{
  "encoder_arch": "crnn",
  "dataset": "read English sentences (LibriTTS-R)",
  "n_mels": 64,
  "spec_augment": false,
  "encoder_kernel_size": 3,
  "encoder_rnn_width": 192,
  "decoder_head_dim": 32,
  "decoder_parallel_block": false,
  "decoder_kv_group_size": 2,
  "max_precond_dim": 1024,
  "adamw_weight_decay_other_params": 0.01
}
Rows from block 3 of the text decoder, named by matrix and row number. Each number is 200 + 40 x the weight over its row's rms, rounded and kept within 0 to 999. All counts start at 0. After the name is the row's rms in percent of the matrix's.
# q: cross-attention query (decoder.blocks.3.cross_attn.q.weight, 256x256), inputs 0-85
q.44,113,200,200,141,200,200,214,200,200,161,150,158,200,200,200,200,314,200,200,200,200,139,200,200,200,180,150,200,200,200,200,82,123,121,200,200,200,200,200,200,200,200,200,200,200,200,200,200,166,200,288,200,146,200,200,200,200,209,200,200,200,200,200,228,271,200,200,257,200,200,437,200,200,200,200,200,200,200,214,200,181,200,262,306,200,200,200
q.45,132,200,280,242,200,253,200,200,200,269,125,200,200,250,200,129,223,200,200,200,200,200,200,200,320,200,93,240,200,200,200,200,200,200,200,200,138,200,200,260,200,200,103,208,200,200,200,200,200,200,200,200,158,200,200,200,200,200,200,78,180,200,200,182,156,308,288,200,134,200,175,200,310,200,200,165,119,200,142,200,200,200,200,200,200,200,200
q.46,113,200,200,200,200,200,180,200,200,200,200,200,200,65,200,200,207,200,200,140,200,200,200,200,200,200,235,155,113,200,200,200,200,107,185,200,200,200,200,161,200,200,200,292,200,200,200,200,200,222,200,200,200,291,200,246,200,200,200,310,200,200,200,200,115,200,200,200,200,225,200,200,200,200,200,200,200,200,200,200,200,200,252,124,200,200,248
q.47,114,200,200,200,159,200,200,124,200,124,200,200,200,200,200,200,200,162,200,200,200,200,200,200,200,200,232,200,200,200,200,200,200,149,200,200,78,127,200,200,267,303,200,200,200,200,200,200,200,200,200,200,200,200,200,200,200,313,200,118,200,200,200,200,200,200,200,200,128,280,200,205,200,200,177,200,200,200,200,200,200,299,200,216,200,200,200
q.48,121,200,200,200,200,284,200,155,200,200,136,200,200,200,200,200,200,156,184,227,200,200,200,200,96,200,200,200,58,200,200,200,200,200,107,200,138,200,234,200,200,200,200,200,129,200,165,95,249,200,82,160,200,207,200,200,200,200,118,200,170,200,200,200,65,121,200,200,200,200,200,200,112,200,200,248,200,200,200,200,200,200,200,200,200,200,200
q.49,109,200,223,200,200,127,200,200,307,200,238,200,200,202,170,200,302,200,200,200,87,200,200,200,229,200,200,238,258,260,200,200,200,200,200,274,200,200,200,200,200,200,290,132,279,200,200,200,133,160,200,200,200,155,200,241,200,200,271,200,200,200,200,200,200,200,200,290,200,96,277,200,200,200,200,200,200,200,200,200,200,200,200,200,200,200,121
q.50,106,200,200,200,200,200,200,200,200,200,200,269,112,200,200,200,200,200,200,200,200,200,85,200,118,200,200,200,200,152,200,200,200,200,200,200,200,200,200,200,200,200,200,233,200,200,200,200,200,157,200,200,200,200,98,232,200,200,200,200,163,200,200,200,127,200,200,200,200,154,200,200,200,200,160,200,200,200,200,200,200,200,200,200,68,200,249
q.51,117,200,200,200,200,200,200,200,159,200,200,244,200,200,248,200,200,200,200,200,200,200,200,200,200,200,271,200,200,200,200,188,200,200,200,273,200,267,200,200,200,251,200,200,317,200,200,84,121,200,200,200,331,200,173,200,200,139,116,200,237,180,226,200,200,200,200,200,200,307,324,200,200,200,200,163,169,200,200,391,190,200,300,200,259,200,200
q.52,113,200,200,170,200,200,200,200,200,200,200,200,63,200,124,200,294,200,200,200,200,200,200,200,200,200,143,268,200,200,200,200,200,267,194,273,244,200,200,200,200,200,200,200,260,200,200,200,200,200,200,333,282,200,186,254,320,200,150,200,200,151,200,200,200,104,202,200,200,200,200,200,200,200,200,200,200,200,85,200,200,200,200,200,300,200,200
q.53,135,251,200,200,200,200,158,288,200,200,200,200,200,200,113,146,200,200,200,200,106,200,200,200,200,200,200,200,200,200,279,200,200,200,200,200,200,200,79,200,200,200,200,200,200,245,200,200,200,200,200,200,200,200,200,200,200,200,200,200,200,200,200,200,200,200,200,305,362,200,200,200,200,200,200,251,200,200,200,200,200,281,216,200,200,200,384
q.54,108,200,170,200,232,240,399,200,200,200,200,200,121,200,253,200,200,200,200,200,200,200,200,163,200,200,200,308,200,200,200,200,200,206,89,290,200,200,200,200,200,200,200,200,200,200,331,200,280,200,200,200,200,145,200,200,200,142,200,263,268,200,200,200,200,200,95,200,200,200,200,200,200,200,200,200,200,200,168,200,200,132,200,200,200,163,81
q.55,129,200,200,200,200,200,200,165,200,200,200,200,200,200,200,103,243,200,272,200,200,200,298,200,200,200,71,141,200,200,200,200,200,172,200,192,200,106,200,144,200,170,200,200,200,200,200,200,225,200,200,200,180,200,200,200,208,168,200,200,200,200,287,65,200,299,200,200,127,200,200,200,200,200,200,200,200,200,200,200,200,200,200,200,200,112,200
q.56,136,200,200,200,148,195,200,82,200,341,240,200,200,200,200,200,182,200,200,200,108,200,200,286,200,228,200,200,200,200,200,200,154,200,337,200,217,263,200,200,200,200,200,242,200,200,174,200,200,200,227,162,195,280,207,200,200,200,137,250,200,200,252,168,200,200,98,229,115,192,200,200,200,156,285,200,200,200,200,200,189,200,162,200,209,274,200
q.57,114,263,200,150,200,200,184,200,200,200,200,200,241,200,105,200,286,200,200,200,200,200,153,198,200,393,279,307,200,200,215,200,264,200,200,100,200,87,200,200,141,247,200,200,200,261,200,200,200,101,200,117,200,200,216,200,200,200,200,200,200,200,137,200,200,177,200,301,200,200,200,200,200,200,251,272,200,200,65,200,157,200,200,200,200,200,200
q.58,106,200,200,200,200,200,200,200,119,272,200,200,200,318,200,200,193,200,250,200,200,200,142,200,200,220,200,261,200,200,200,200,200,309,200,200,200,265,200,289,140,205,200,200,200,200,212,200,200,200,200,200,200,200,200,200,326,262,200,200,200,267,158,200,200,200,101,200,341,264,200,239,332,200,135,200,258,157,200,200,200,200,200,200,271,200,200
q.59,123,200,200,200,160,200,200,200,200,150,200,134,200,200,200,200,123,228,200,200,200,200,294,200,120,200,200,200,200,177,200,200,200,200,200,289,217,200,200,200,200,218,200,304,200,200,200,63,63,191,200,210,157,200,200,200,161,200,200,200,200,250,200,168,200,200,170,200,200,156,200,163,200,144,98,167,200,200,200,200,200,300,179,158,145,200,200
q.60,109,200,239,200,200,200,200,207,153,226,200,280,200,136,200,200,200,200,200,200,200,200,80,200,290,200,200,200,122,200,200,200,200,200,200,200,200,200,66,200,200,35,200,200,200,200,200,200,200,200,200,200,149,200,200,200,151,200,200,330,238,200,200,200,312,108,200,200,200,200,84,200,200,200,200,200,200,97,155,200,200,200,200,200,200,276,316
q.61,112,200,200,84,200,200,200,200,200,200,200,200,200,200,200,200,200,200,200,269,200,200,200,62,114,37,200,200,123,186,200,200,200,200,200,200,124,200,339,347,200,325,200,200,200,290,200,200,200,200,200,200,255,200,200,200,200,200,200,200,200,200,200,200,286,200,156,200,129,253,200,116,200,200,200,200,200,200,200,200,200,200,166,200,200,200,136
q.62,123,155,200,200,200,200,200,200,200,200,303,200,200,200,200,252,200,200,200,200,200,200,200,166,200,314,200,200,126,200,106,200,200,200,219,295,255,271,200,115,221,298,200,200,200,200,200,200,200,200,249,239,200,200,200,200,269,200,200,261,200,246,200,200,200,200,134,200,200,200,200,200,200,200,200,200,251,200,200,200,200,200,200,213,200,200,293
q.63,114,187,200,200,200,257,200,200,200,200,76,200,211,200,200,200,200,200,200,336,200,200,306,200,200,200,128,200,210,320,96,125,200,200,200,200,200,200,200,197,200,200,200,200,171,200,200,200,200,200,200,200,200,200,87,200,200,200,243,200,200,154,101,200,200,200,200,142,200,95,200,200,200,200,202,200,200,200,200,200,200,200,200,121,200,372,300
q.64,066,175,200,200,200,200,99,200,174,200,200,200,200,200,200,200,200,233,200,200,200,200,200,200,200,200,200,200,200,200,200,291,200,200,200,200,200,200,138,200,232,229,200,200,200,200,200,269,200,200,200,106,200,200,200,200,200,200,200,92,200,217,200,124,167,166,126,141,187,200,200,200,200,200,200,123,200,200,200,288,200,200,200,200,200,245,283
q.65,068,325,200,118,265,200,238,253,119,272,200,170,200,148,264,105,200,200,244,200,200,200,134,200,200,200,200,200,200,200,200,200,200,200,200,200,252,200,292,200,200,254,200,200,200,181,200,285,200,200,258,250,200,200,200,200,200,200,200,242,200,200,200,140,200,269,165,200,200,200,268,295,200,267,200,228,200,63,200,200,200,200,200,143,200,200,200
q.66,081,233,198,274,141,200,200,200,228,319,200,200,200,253,253,200,200,200,80,296,200,274,228,200,240,200,200,200,200,200,200,278,200,200,200,258,200,138,287,200,200,200,200,200,200,286,200,200,200,200,200,200,200,200,200,200,200,158,104,200,200,160,300,288,129,200,136,200,200,200,200,200,291,200,200,200,106,200,200,200,200,200,200,200,200,239,200
q.67,083,312,200,200,200,200,200,243,200,200,113,200,200,200,96,200,314,268,200,200,200,185,82,121,200,245,200,200,200,200,200,172,292,200,155,200,155,305,236,123,200,200,93,200,200,200,288,200,138,200,183,200,200,200,238,166,200,252,200,150,200,200,285,200,200,200,200,117,200,200,200,175,243,200,200,200,249,109,200,200,200,200,263,200,200,200,141
q.68,070,200,200,150,240,200,200,200,200,200,200,246,200,200,200,200,200,200,228,152,200,200,200,141,200,200,200,101,147,200,200,256,200,200,80,200,107,200,200,200,130,200,294,200,200,200,200,200,200,200,200,200,200,200,142,200,200,200,200,288,286,200,200,200,200,200,200,200,200,200,266,200,281,200,115,147,200,130,200,166,200,200,145,105,200,320,284
q.69,085,200,200,148,200,200,200,248,96,200,200,200,200,150,272,115,200,200,200,200,262,200,200,111,250,219,119,200,293,200,183,200,200,200,200,200,200,235,132,200,200,200,200,200,139,144,200,200,200,200,200,122,140,289,284,200,200,200,200,122,245,200,200,200,200,200,200,200,200,158,200,200,200,200,200,200,118,200,200,200,281,200,200,138,200,200,233
q.70,080,200,177,179,200,200,261,200,103,200,200,200,77,200,200,200,200,200,200,132,236,200,281,269,141,331,200,200,200,200,121,200,200,294,291,200,263,200,200,200,200,200,200,200,200,264,200,200,200,200,262,200,159,200,200,200,200,218,200,200,200,200,123,141,200,200,181,200,200,200,200,200,114,200,200,296,200,200,272,200,200,200,200,200,245,200,200
q.71,078,200,200,147,160,139,200,200,259,253,200,189,233,117,200,200,281,200,115,200,155,200,260,200,200,276,200,200,280,273,265,200,200,200,239,105,200,200,126,200,200,200,200,200,135,200,200,200,200,200,275,185,200,137,200,200,89,200,128,200,200,222,200,276,200,255,276,200,200,200,183,61,258,255,200,200,200,148,200,200,200,163,200,267,133,200,200
q.72,076,200,200,126,109,200,231,200,265,200,200,298,200,131,273,228,200,200,200,217,200,105,179,249,200,75,200,338,200,200,158,200,200,200,200,200,200,200,200,200,200,200,197,114,139,200,271,200,200,200,200,200,200,200,200,200,200,200,200,249,200,200,200,200,112,200,269,200,118,148,229,200,177,200,200,200,200,200,200,280,200,165,163,273,133,200,200
q.73,079,200,257,168,200,287,200,139,224,200,200,200,200,200,200,200,61,239,200,129,269,126,200,200,200,141,200,200,91,110,257,254,200,109,200,142,200,200,200,170,200,200,266,200,200,200,200,200,162,200,200,256,200,209,200,172,145,266,200,200,200,248,200,200,142,200,200,200,200,140,200,200,257,248,200,223,200,200,290,200,250,134,200,200,200,200,222
q.74,073,200,200,200,114,200,200,200,200,200,200,200,200,200,200,200,297,196,110,156,200,134,200,200,200,200,306,232,95,284,200,200,200,200,200,200,200,274,200,200,200,132,200,200,200,252,271,200,200,200,200,200,149,200,200,200,200,200,200,200,200,127,166,115,200,200,200,240,200,200,200,38,111,200,200,320,200,200,269,145,200,200,200,248,271,200,200
q.75,077,200,130,200,200,200,200,70,200,200,200,200,166,200,200,200,200,200,200,200,200,200,153,200,200,87,133,145,200,290,200,258,200,200,200,200,200,200,200,200,81,200,200,134,200,200,200,200,200,267,156,200,200,200,270,200,200,200,200,200,200,240,215,200,68,200,200,200,200,183,200,200,161,200,312,200,241,232,200,200,200,200,105,277,200,200,200
q.76,065,200,143,116,200,200,200,277,112,200,200,288,200,110,200,200,200,273,200,200,200,200,200,200,236,200,200,200,200,200,272,95,200,151,345,200,200,200,200,200,200,200,200,200,200,200,200,200,251,200,200,200,271,200,200,168,200,254,309,200,200,200,200,276,200,232,237,200,200,200,200,117,200,255,200,194,122,200,200,200,200,200,249,200,109,165,200
q.77,079,200,200,200,200,200,233,245,160,200,200,270,160,159,270,324,322,200,200,200,200,298,200,200,147,282,200,200,200,138,98,142,200,200,121,200,200,105,200,200,158,214,200,200,253,200,200,200,322,369,200,200,200,288,269,200,200,200,200,200,174,200,139,262,200,200,116,200,306,200,200,242,266,119,200,200,185,200,200,200,200,200,274,200,200,200,200
q.78,077,200,87,127,200,300,200,200,200,200,200,300,200,200,200,130,103,154,200,200,287,200,200,200,200,200,200,200,76,200,200,342,253,200,200,200,200,200,218,273,267,200,238,322,200,200,200,200,114,124,200,105,235,264,158,200,200,200,200,200,200,200,200,200,121,200,200,245,200,200,200,200,200,200,151,177,200,200,200,315,200,266,200,200,200,200,200
q.79,079,200,141,200,268,200,200,200,200,156,200,200,251,200,200,204,106,200,169,278,200,44,119,200,200,302,200,200,200,200,200,200,138,152,200,200,200,105,93,333,200,272,200,200,126,200,200,261,200,200,277,200,105,200,168,200,196,200,200,200,200,200,119,200,200,274,200,200,200,200,200,173,82,126,200,200,200,261,144,270,200,200,200,200,200,261,200
q.80,064,200,200,200,200,200,200,200,200,143,200,290,296,118,200,200,131,200,94,146,200,200,200,311,200,200,200,200,200,200,115,249,200,200,200,200,200,200,92,200,200,290,200,269,141,200,273,231,126,200,200,159,200,200,200,200,200,200,200,271,200,200,200,200,200,200,313,200,166,117,200,200,200,200,200,159,200,27,200,200,200,141,200,200,200,200,255
q.81,076,200,200,135,200,200,200,200,252,200,200,292,200,99,200,241,200,200,200,38,200,200,200,243,84,200,155,141,149,136,200,200,200,200,158,200,200,200,200,200,153,257,200,200,200,270,200,204,200,200,269,200,200,200,165,200,200,200,200,200,153,224,200,129,200,98,117,200,200,168,200,200,143,200,200,200,200,302,137,200,200,200,84,200,256,200,200
q.82,076,200,200,200,87,200,200,97,299,200,200,200,252,200,200,200,200,270,200,200,200,200,200,200,169,200,200,200,200,200,200,200,294,200,200,200,200,200,200,200,200,200,150,330,200,144,200,200,200,288,242,200,136,200,200,200,200,200,200,200,200,160,200,200,200,200,200,271,106,200,200,200,200,200,90,285,175,244,200,200,200,249,200,261,200,159,200
q.83,082,266,200,200,277,200,245,199,200,126,200,168,175,200,200,200,200,200,200,200,200,200,200,244,135,200,200,200,200,142,200,134,200,200,200,265,200,200,200,200,166,318,200,200,200,162,325,200,272,200,200,272,245,200,220,200,200,200,200,241,175,211,200,200,137,170,200,200,200,244,222,200,90,134,158,127,200,200,206,273,200,200,200,223,245,246,251
q.84,077,200,200,200,200,88,200,118,200,275,200,200,319,200,200,200,200,200,148,200,200,200,200,270,200,155,260,200,200,200,234,200,133,200,200,87,200,200,200,200,200,200,200,233,307,126,113,200,200,300,200,200,200,200,200,200,200,200,200,173,200,200,200,200,188,200,154,200,200,200,242,200,200,200,169,200,200,275,200,200,200,200,200,200,200,200,200
q.85,078,147,258,200,200,200,200,200,200,200,136,200,255,200,125,299,171,295,200,155,200,200,182,200,200,200,200,200,200,200,130,69,141,200,167,200,200,200,200,200,240,97,200,200,200,169,200,200,134,288,133,200,224,200,200,200,200,200,302,200,200,261,200,259,200,200,200,200,200,114,260,200,200,188,200,200,169,269,118,240,200,242,200,321,79,200,200
q.86,075,169,131,200,200,200,306,200,200,200,200,200,200,200,200,200,129,225,200,200,200,200,173,200,200,200,260,200,200,200,200,200,200,137,200,200,37,309,155,278,200,200,289,200,200,200,200,200,128,200,200,200,238,120,200,200,200,200,200,200,200,200,180,200,97,200,265,200,200,200,200,85,116,200,81,141,200,200,200,263,200,200,200,253,200,200,200
q.87,086,200,200,200,116,200,281,200,312,200,200,200,271,200,200,200,200,200,200,200,200,200,249,152,200,103,200,200,82,270,200,200,200,200,200,100,187,200,200,200,103,172,264,200,265,200,200,297,200,328,252,268,200,200,224,200,200,200,166,200,200,236,200,200,200,200,295,200,200,132,200,200,200,200,200,200,200,200,200,278,200,200,163,200,200,200,200
q.88,078,200,200,200,170,121,200,200,267,217,275,200,128,200,245,200,200,284,200,200,200,200,168,200,200,200,242,200,68,286,252,200,200,200,200,200,200,200,200,158,228,200,200,153,200,200,247,200,200,200,200,211,200,200,200,200,200,200,200,148,200,255,200,200,200,200,200,235,200,200,200,99,200,200,200,200,200,200,143,151,200,200,200,200,200,130,200
q.89,086,258,200,200,213,127,265,200,200,200,200,200,200,200,200,200,176,184,200,160,200,200,200,246,200,200,152,116,330,258,200,200,200,200,240,200,282,200,173,200,138,200,200,200,147,200,200,200,200,137,200,200,200,131,169,274,200,116,188,200,200,219,290,200,253,200,313,307,200,200,200,200,256,252,200,200,200,239,200,200,200,200,200,200,200,200,200
q.90,077,200,150,200,200,200,200,253,200,200,200,200,200,200,238,229,105,200,200,200,116,200,200,154,200,200,267,200,200,200,200,200,200,224,200,200,200,147,200,200,89,248,180,200,200,200,197,200,200,200,200,200,236,200,200,316,200,200,200,200,200,302,134,108,312,200,200,183,200,200,200,301,133,132,200,176,235,265,127,141,200,200,165,143,272,266,173
q.91,079,200,242,200,200,200,200,200,224,200,245,200,200,235,200,240,200,200,200,200,200,153,242,200,200,200,80,284,156,200,245,200,200,144,166,319,200,200,200,200,200,273,276,126,252,144,200,200,200,200,200,155,143,183,200,289,132,200,254,228,200,200,200,200,178,228,200,200,200,200,310,200,200,226,200,200,200,320,200,200,200,200,113,200,200,200,227
q.92,082,200,200,286,200,156,200,200,200,200,132,200,200,200,231,200,200,200,302,200,154,200,200,200,200,200,200,145,268,200,200,200,200,200,200,200,200,107,149,200,200,200,200,200,111,281,200,200,200,200,256,200,147,200,249,168,200,200,271,200,94,291,200,279,200,200,200,200,200,200,65,200,301,200,200,200,242,200,200,200,200,235,200,200,200,131,200
q.93,069,200,200,200,276,145,200,200,200,176,200,200,200,200,282,200,245,200,200,139,122,200,118,110,200,268,200,200,200,200,200,246,200,200,200,200,98,200,200,200,200,121,200,200,200,200,200,200,200,200,319,280,200,276,200,94,282,200,200,200,289,200,200,200,200,125,200,200,269,200,200,172,200,200,200,251,200,140,200,248,198,200,165,127,200,200,249
q.94,076,200,200,200,302,200,200,200,247,93,200,238,200,200,200,143,200,200,200,200,200,200,200,200,200,271,241,200,200,200,260,200,224,200,200,223,200,200,200,200,282,157,200,200,200,132,339,200,200,200,200,200,200,178,232,200,200,257,90,200,200,319,200,200,200,200,200,200,200,277,200,131,240,200,200,200,150,200,200,168,200,200,44,200,200,152,90
q.95,079,200,200,200,76,200,200,200,200,200,200,243,200,200,200,151,200,116,164,200,309,200,188,200,318,200,200,200,200,261,218,200,200,200,200,268,200,200,200,126,253,213,200,200,200,200,200,147,200,200,200,200,200,252,200,200,200,200,170,261,200,273,200,200,200,200,331,200,200,200,200,200,200,200,146,200,200,150,200,200,328,200,200,200,142,200,200
q.96,076,149,200,200,200,200,200,200,200,262,161,269,200,182,200,277,155,200,200,200,200,200,174,142,200,244,200,125,200,200,285,200,200,211,127,200,200,200,200,200,251,200,200,159,244,266,200,200,200,200,136,172,200,200,200,328,200,200,126,200,219,200,200,98,149,245,200,200,310,200,108,200,200,119,200,200,112,163,200,200,218,200,200,200,241,200,200
q.97,089,200,200,200,200,163,258,200,149,174,225,200,200,200,200,200,200,88,266,246,159,117,200,200,200,200,200,200,113,146,200,200,200,190,200,200,200,200,250,255,287,200,200,243,247,97,161,200,200,297,200,261,200,200,179,137,200,270,141,200,200,109,200,200,200,119,200,200,200,200,289,200,165,149,295,274,200,200,197,259,200,200,200,200,200,200,135
q.98,077,200,125,200,151,200,200,200,200,200,200,200,200,200,200,242,200,213,200,200,265,322,120,200,200,200,200,200,200,200,200,200,275,200,89,200,200,200,200,200,236,200,200,200,200,200,86,145,262,145,80,254,280,200,200,296,200,200,69,200,134,200,200,200,200,238,200,200,200,200,95,235,200,236,200,243,158,200,126,200,200,286,232,200,200,200,200
q.99,072,263,200,200,200,293,200,200,154,200,200,200,200,200,246,298,56,200,200,200,173,78,200,195,200,200,231,194,292,219,200,200,200,200,62,200,200,200,200,267,200,200,200,200,200,200,200,200,200,154,200,200,200,200,282,200,200,200,124,200,235,200,200,253,182,200,200,200,108,276,200,312,149,114,200,139,200,200,200,125,200,200,232,200,143,200,200
q.100,072,200,268,200,200,94,200,200,200,159,200,200,200,200,200,200,240,200,200,200,200,238,200,236,259,200,247,270,253,200,200,200,200,200,200,220,179,200,200,200,200,200,200,200,200,200,200,200,200,200,296,158,200,200,163,200,255,200,200,200,200,200,200,200,200,285,155,200,200,200,267,200,200,200,200,92,200,200,289,343,200,261,200,200,200,200,200
q.101,065,200,176,200,200,200,200,170,150,106,301,200,200,200,319,200,246,200,200,200,310,200,200,200,200,158,69,96,200,263,200,200,200,152,200,200,200,200,200,200,200,200,200,137,200,178,200,200,200,200,200,200,200,200,200,200,200,200,83,200,200,200,342,200,200,200,200,200,200,200,200,234,200,200,163,200,200,138,200,267,200,162,156,156,200,200,200
q.102,072,200,285,328,200,200,200,185,200,200,200,200,279,230,200,200,200,269,200,241,259,200,200,200,251,200,200,200,200,200,200,200,200,266,200,200,118,200,200,293,200,200,200,200,200,200,296,200,94,200,200,200,200,251,200,200,299,200,200,200,200,185,200,200,200,200,200,200,187,200,200,200,226,137,200,200,200,200,200,200,200,142,200,125,200,200,133
q.103,084,282,200,148,200,200,200,96,200,200,254,200,200,200,118,200,152,166,200,200,200,200,200,169,200,219,102,146,200,200,200,307,200,124,313,200,247,200,116,200,200,200,171,224,263,200,200,200,200,200,200,200,200,271,333,244,200,200,224,200,200,200,200,200,200,200,296,200,200,200,269,200,200,200,200,200,241,200,200,200,166,241,200,200,200,150,200
q.104,080,286,200,200,200,202,116,119,200,200,119,200,141,200,200,200,200,252,200,200,278,200,132,200,108,176,235,200,200,200,200,146,253,129,200,128,200,128,200,240,200,200,200,239,200,200,200,200,200,200,200,145,200,200,200,200,200,200,200,200,200,232,200,200,200,301,357,200,234,200,212,200,200,200,200,200,200,200,200,200,200,147,249,200,200,200,263
q.105,072,266,200,200,200,200,200,200,200,174,200,200,200,200,255,200,200,200,125,200,259,200,200,124,200,200,200,74,280,148,200,119,270,200,73,200,200,200,200,200,200,200,200,200,200,200,246,200,273,200,200,281,242,200,144,200,144,200,200,200,200,200,200,200,200,167,200,269,200,200,200,200,200,200,200,200,200,200,200,200,155,200,200,200,200,259,156
q.106,079,200,200,200,260,111,200,200,200,200,200,200,200,286,200,200,243,243,200,265,272,200,200,119,200,108,133,200,200,200,156,150,127,200,150,315,175,200,272,200,200,224,200,200,200,217,200,200,200,251,200,200,287,243,200,200,200,200,164,200,200,200,263,200,200,200,132,200,200,200,200,200,200,156,122,200,200,120,200,200,247,148,200,200,251,200,200
q.107,078,226,200,200,200,200,289,125,238,200,277,200,200,122,200,200,200,200,200,254,200,200,200,200,200,200,75,200,200,200,200,200,200,200,200,200,266,200,200,200,200,289,200,245,200,200,271,110,159,200,200,200,200,200,279,299,200,200,238,248,200,200,120,200,200,200,200,291,200,200,289,200,200,200,200,244,200,94,200,200,200,200,200,261,200,200,200
q.108,081,200,162,200,200,200,200,200,200,200,307,200,200,165,200,200,200,284,117,142,200,200,200,200,200,200,286,200,200,200,81,200,200,200,200,200,204,200,200,259,200,200,200,200,200,200,200,200,200,225,200,251,140,235,200,129,200,157,200,105,200,200,200,200,200,311,322,255,200,200,241,179,208,200,200,122,200,238,264,200,200,144,200,200,200,216,200
q.109,081,200,236,200,200,164,105,200,200,200,222,175,200,200,269,200,200,317,200,175,200,200,200,304,200,200,200,145,200,200,98,108,200,221,200,200,200,200,114,242,219,200,200,200,200,272,275,125,280,147,200,200,200,200,200,105,96,130,313,191,93,200,200,242,200,200,200,200,200,220,200,232,200,108,154,200,279,307,200,200,140,155,183,200,200,200,200
q.110,078,242,231,200,200,200,200,260,200,103,275,200,200,200,200,200,139,200,148,200,158,200,279,200,200,136,200,200,200,200,200,200,239,200,291,137,200,200,115,200,200,200,200,257,200,200,200,200,68,200,200,249,200,200,200,163,172,308,200,200,200,200,200,200,200,200,200,200,282,135,200,200,200,200,113,200,200,200,200,275,289,200,200,250,200,315,200
q.111,068,281,200,200,200,200,113,255,200,200,256,140,200,200,286,200,124,375,200,200,200,237,200,200,200,200,200,246,200,244,152,200,200,125,103,152,234,200,200,200,200,200,250,200,200,200,200,200,200,200,300,200,200,284,200,103,200,74,200,200,200,200,146,200,200,200,200,200,169,200,200,200,200,200,137,265,225,200,200,200,236,200,200,281,200,100,168
q.112,073,200,200,200,200,200,200,232,200,200,284,321,285,181,200,200,200,200,200,167,200,121,200,200,167,200,200,280,200,200,200,200,200,200,200,145,176,200,200,119,200,251,200,258,200,120,200,291,62,200,200,150,200,200,200,200,200,200,200,310,157,200,200,200,200,200,238,200,200,200,142,200,200,200,200,200,200,114,246,200,200,240,259,200,131,200,200
q.113,076,200,200,251,200,246,288,200,150,200,200,200,200,221,200,200,200,200,200,278,200,200,106,200,255,200,200,200,200,155,200,138,66,200,200,200,200,200,200,328,200,148,200,200,200,177,200,131,116,235,200,200,327,258,200,200,200,200,200,200,200,200,200,200,200,95,268,200,200,200,200,200,200,200,125,200,200,239,200,200,200,200,95,243,200,132,200
q.114,079,149,200,200,200,247,200,324,200,200,200,200,200,200,105,265,200,200,200,200,200,200,200,200,168,200,200,200,200,248,258,148,200,276,200,200,284,200,200,192,260,200,146,241,200,200,231,200,200,200,200,200,244,142,200,161,140,200,200,138,252,200,200,242,200,200,200,200,200,245,200,200,299,200,200,200,200,200,200,105,265,200,200,200,200,272,285
q.115,070,200,200,200,200,200,200,200,200,286,125,200,134,200,200,269,200,200,200,200,200,200,200,200,247,200,200,189,173,100,200,154,200,200,200,304,200,200,200,200,200,312,200,200,200,200,200,200,200,200,224,200,200,309,200,200,200,200,200,200,200,299,200,200,133,200,227,303,200,200,200,200,200,100,224,200,200,200,200,200,200,200,200,200,200,146,200
q.116,080,200,200,200,95,200,279,86,200,200,200,200,200,200,200,152,200,200,121,200,235,200,200,200,237,307,200,168,200,200,200,200,200,260,166,200,200,80,200,200,111,200,163,266,200,276,200,200,104,200,133,200,281,200,200,200,215,200,200,200,200,200,200,98,200,200,128,200,200,200,218,200,200,160,200,200,200,128,200,200,200,200,170,200,153,200,200
q.117,076,200,200,200,200,200,200,200,230,200,107,200,200,200,200,200,228,200,200,200,219,253,200,222,200,200,200,200,268,219,200,200,179,200,86,200,200,200,200,197,254,200,133,200,200,142,200,114,251,200,115,200,302,251,150,200,200,200,200,200,105,117,200,132,158,200,282,155,270,200,200,257,200,109,200,200,200,225,200,200,200,200,200,200,232,200,200
q.118,081,200,153,115,200,163,276,200,200,200,200,280,200,200,200,262,200,230,200,246,200,200,136,119,200,104,263,200,156,200,200,230,106,200,200,200,113,200,226,200,282,200,282,266,200,200,200,122,200,200,200,200,200,200,140,200,98,200,200,200,163,200,200,155,157,200,200,200,240,200,200,200,102,200,95,200,191,98,200,200,200,200,132,200,200,200,200
q.119,088,155,280,200,200,200,200,200,200,145,223,200,200,146,200,200,200,200,200,200,200,58,200,200,147,200,200,180,200,249,268,200,253,200,200,277,250,200,200,202,241,200,200,200,200,297,274,200,200,152,179,200,200,200,200,200,200,200,200,200,145,283,200,256,200,200,200,200,200,299,200,200,289,200,200,200,107,200,152,200,200,200,89,200,171,200,200
q.120,075,200,246,200,200,200,200,302,200,200,200,200,200,108,200,200,200,200,200,200,200,200,200,200,127,159,200,181,262,102,200,200,200,200,200,160,200,200,318,200,200,200,200,200,200,130,168,271,128,200,262,200,200,200,200,200,200,200,200,200,200,200,200,123,112,200,200,200,200,200,200,200,200,200,282,200,200,200,200,200,200,200,102,200,256,200,200
q.121,088,200,149,134,200,183,200,200,146,200,289,179,296,200,200,200,200,200,200,80,200,299,277,127,200,217,200,276,216,200,275,126,290,200,160,200,200,162,200,200,235,200,200,200,200,200,142,200,200,200,200,230,200,200,200,200,82,271,189,200,146,180,277,144,248,200,200,200,280,233,200,200,253,200,200,131,200,200,146,200,244,200,258,200,200,223,200
q.122,075,200,298,200,200,200,200,200,254,200,200,200,200,200,200,200,163,200,178,200,200,200,286,200,200,200,261,200,248,200,200,200,130,200,200,129,284,200,200,200,200,200,200,268,200,200,200,310,200,149,209,148,234,167,200,200,200,200,262,200,200,200,200,200,200,200,128,200,200,200,200,200,86,200,200,200,200,200,200,200,200,200,200,200,200,200,234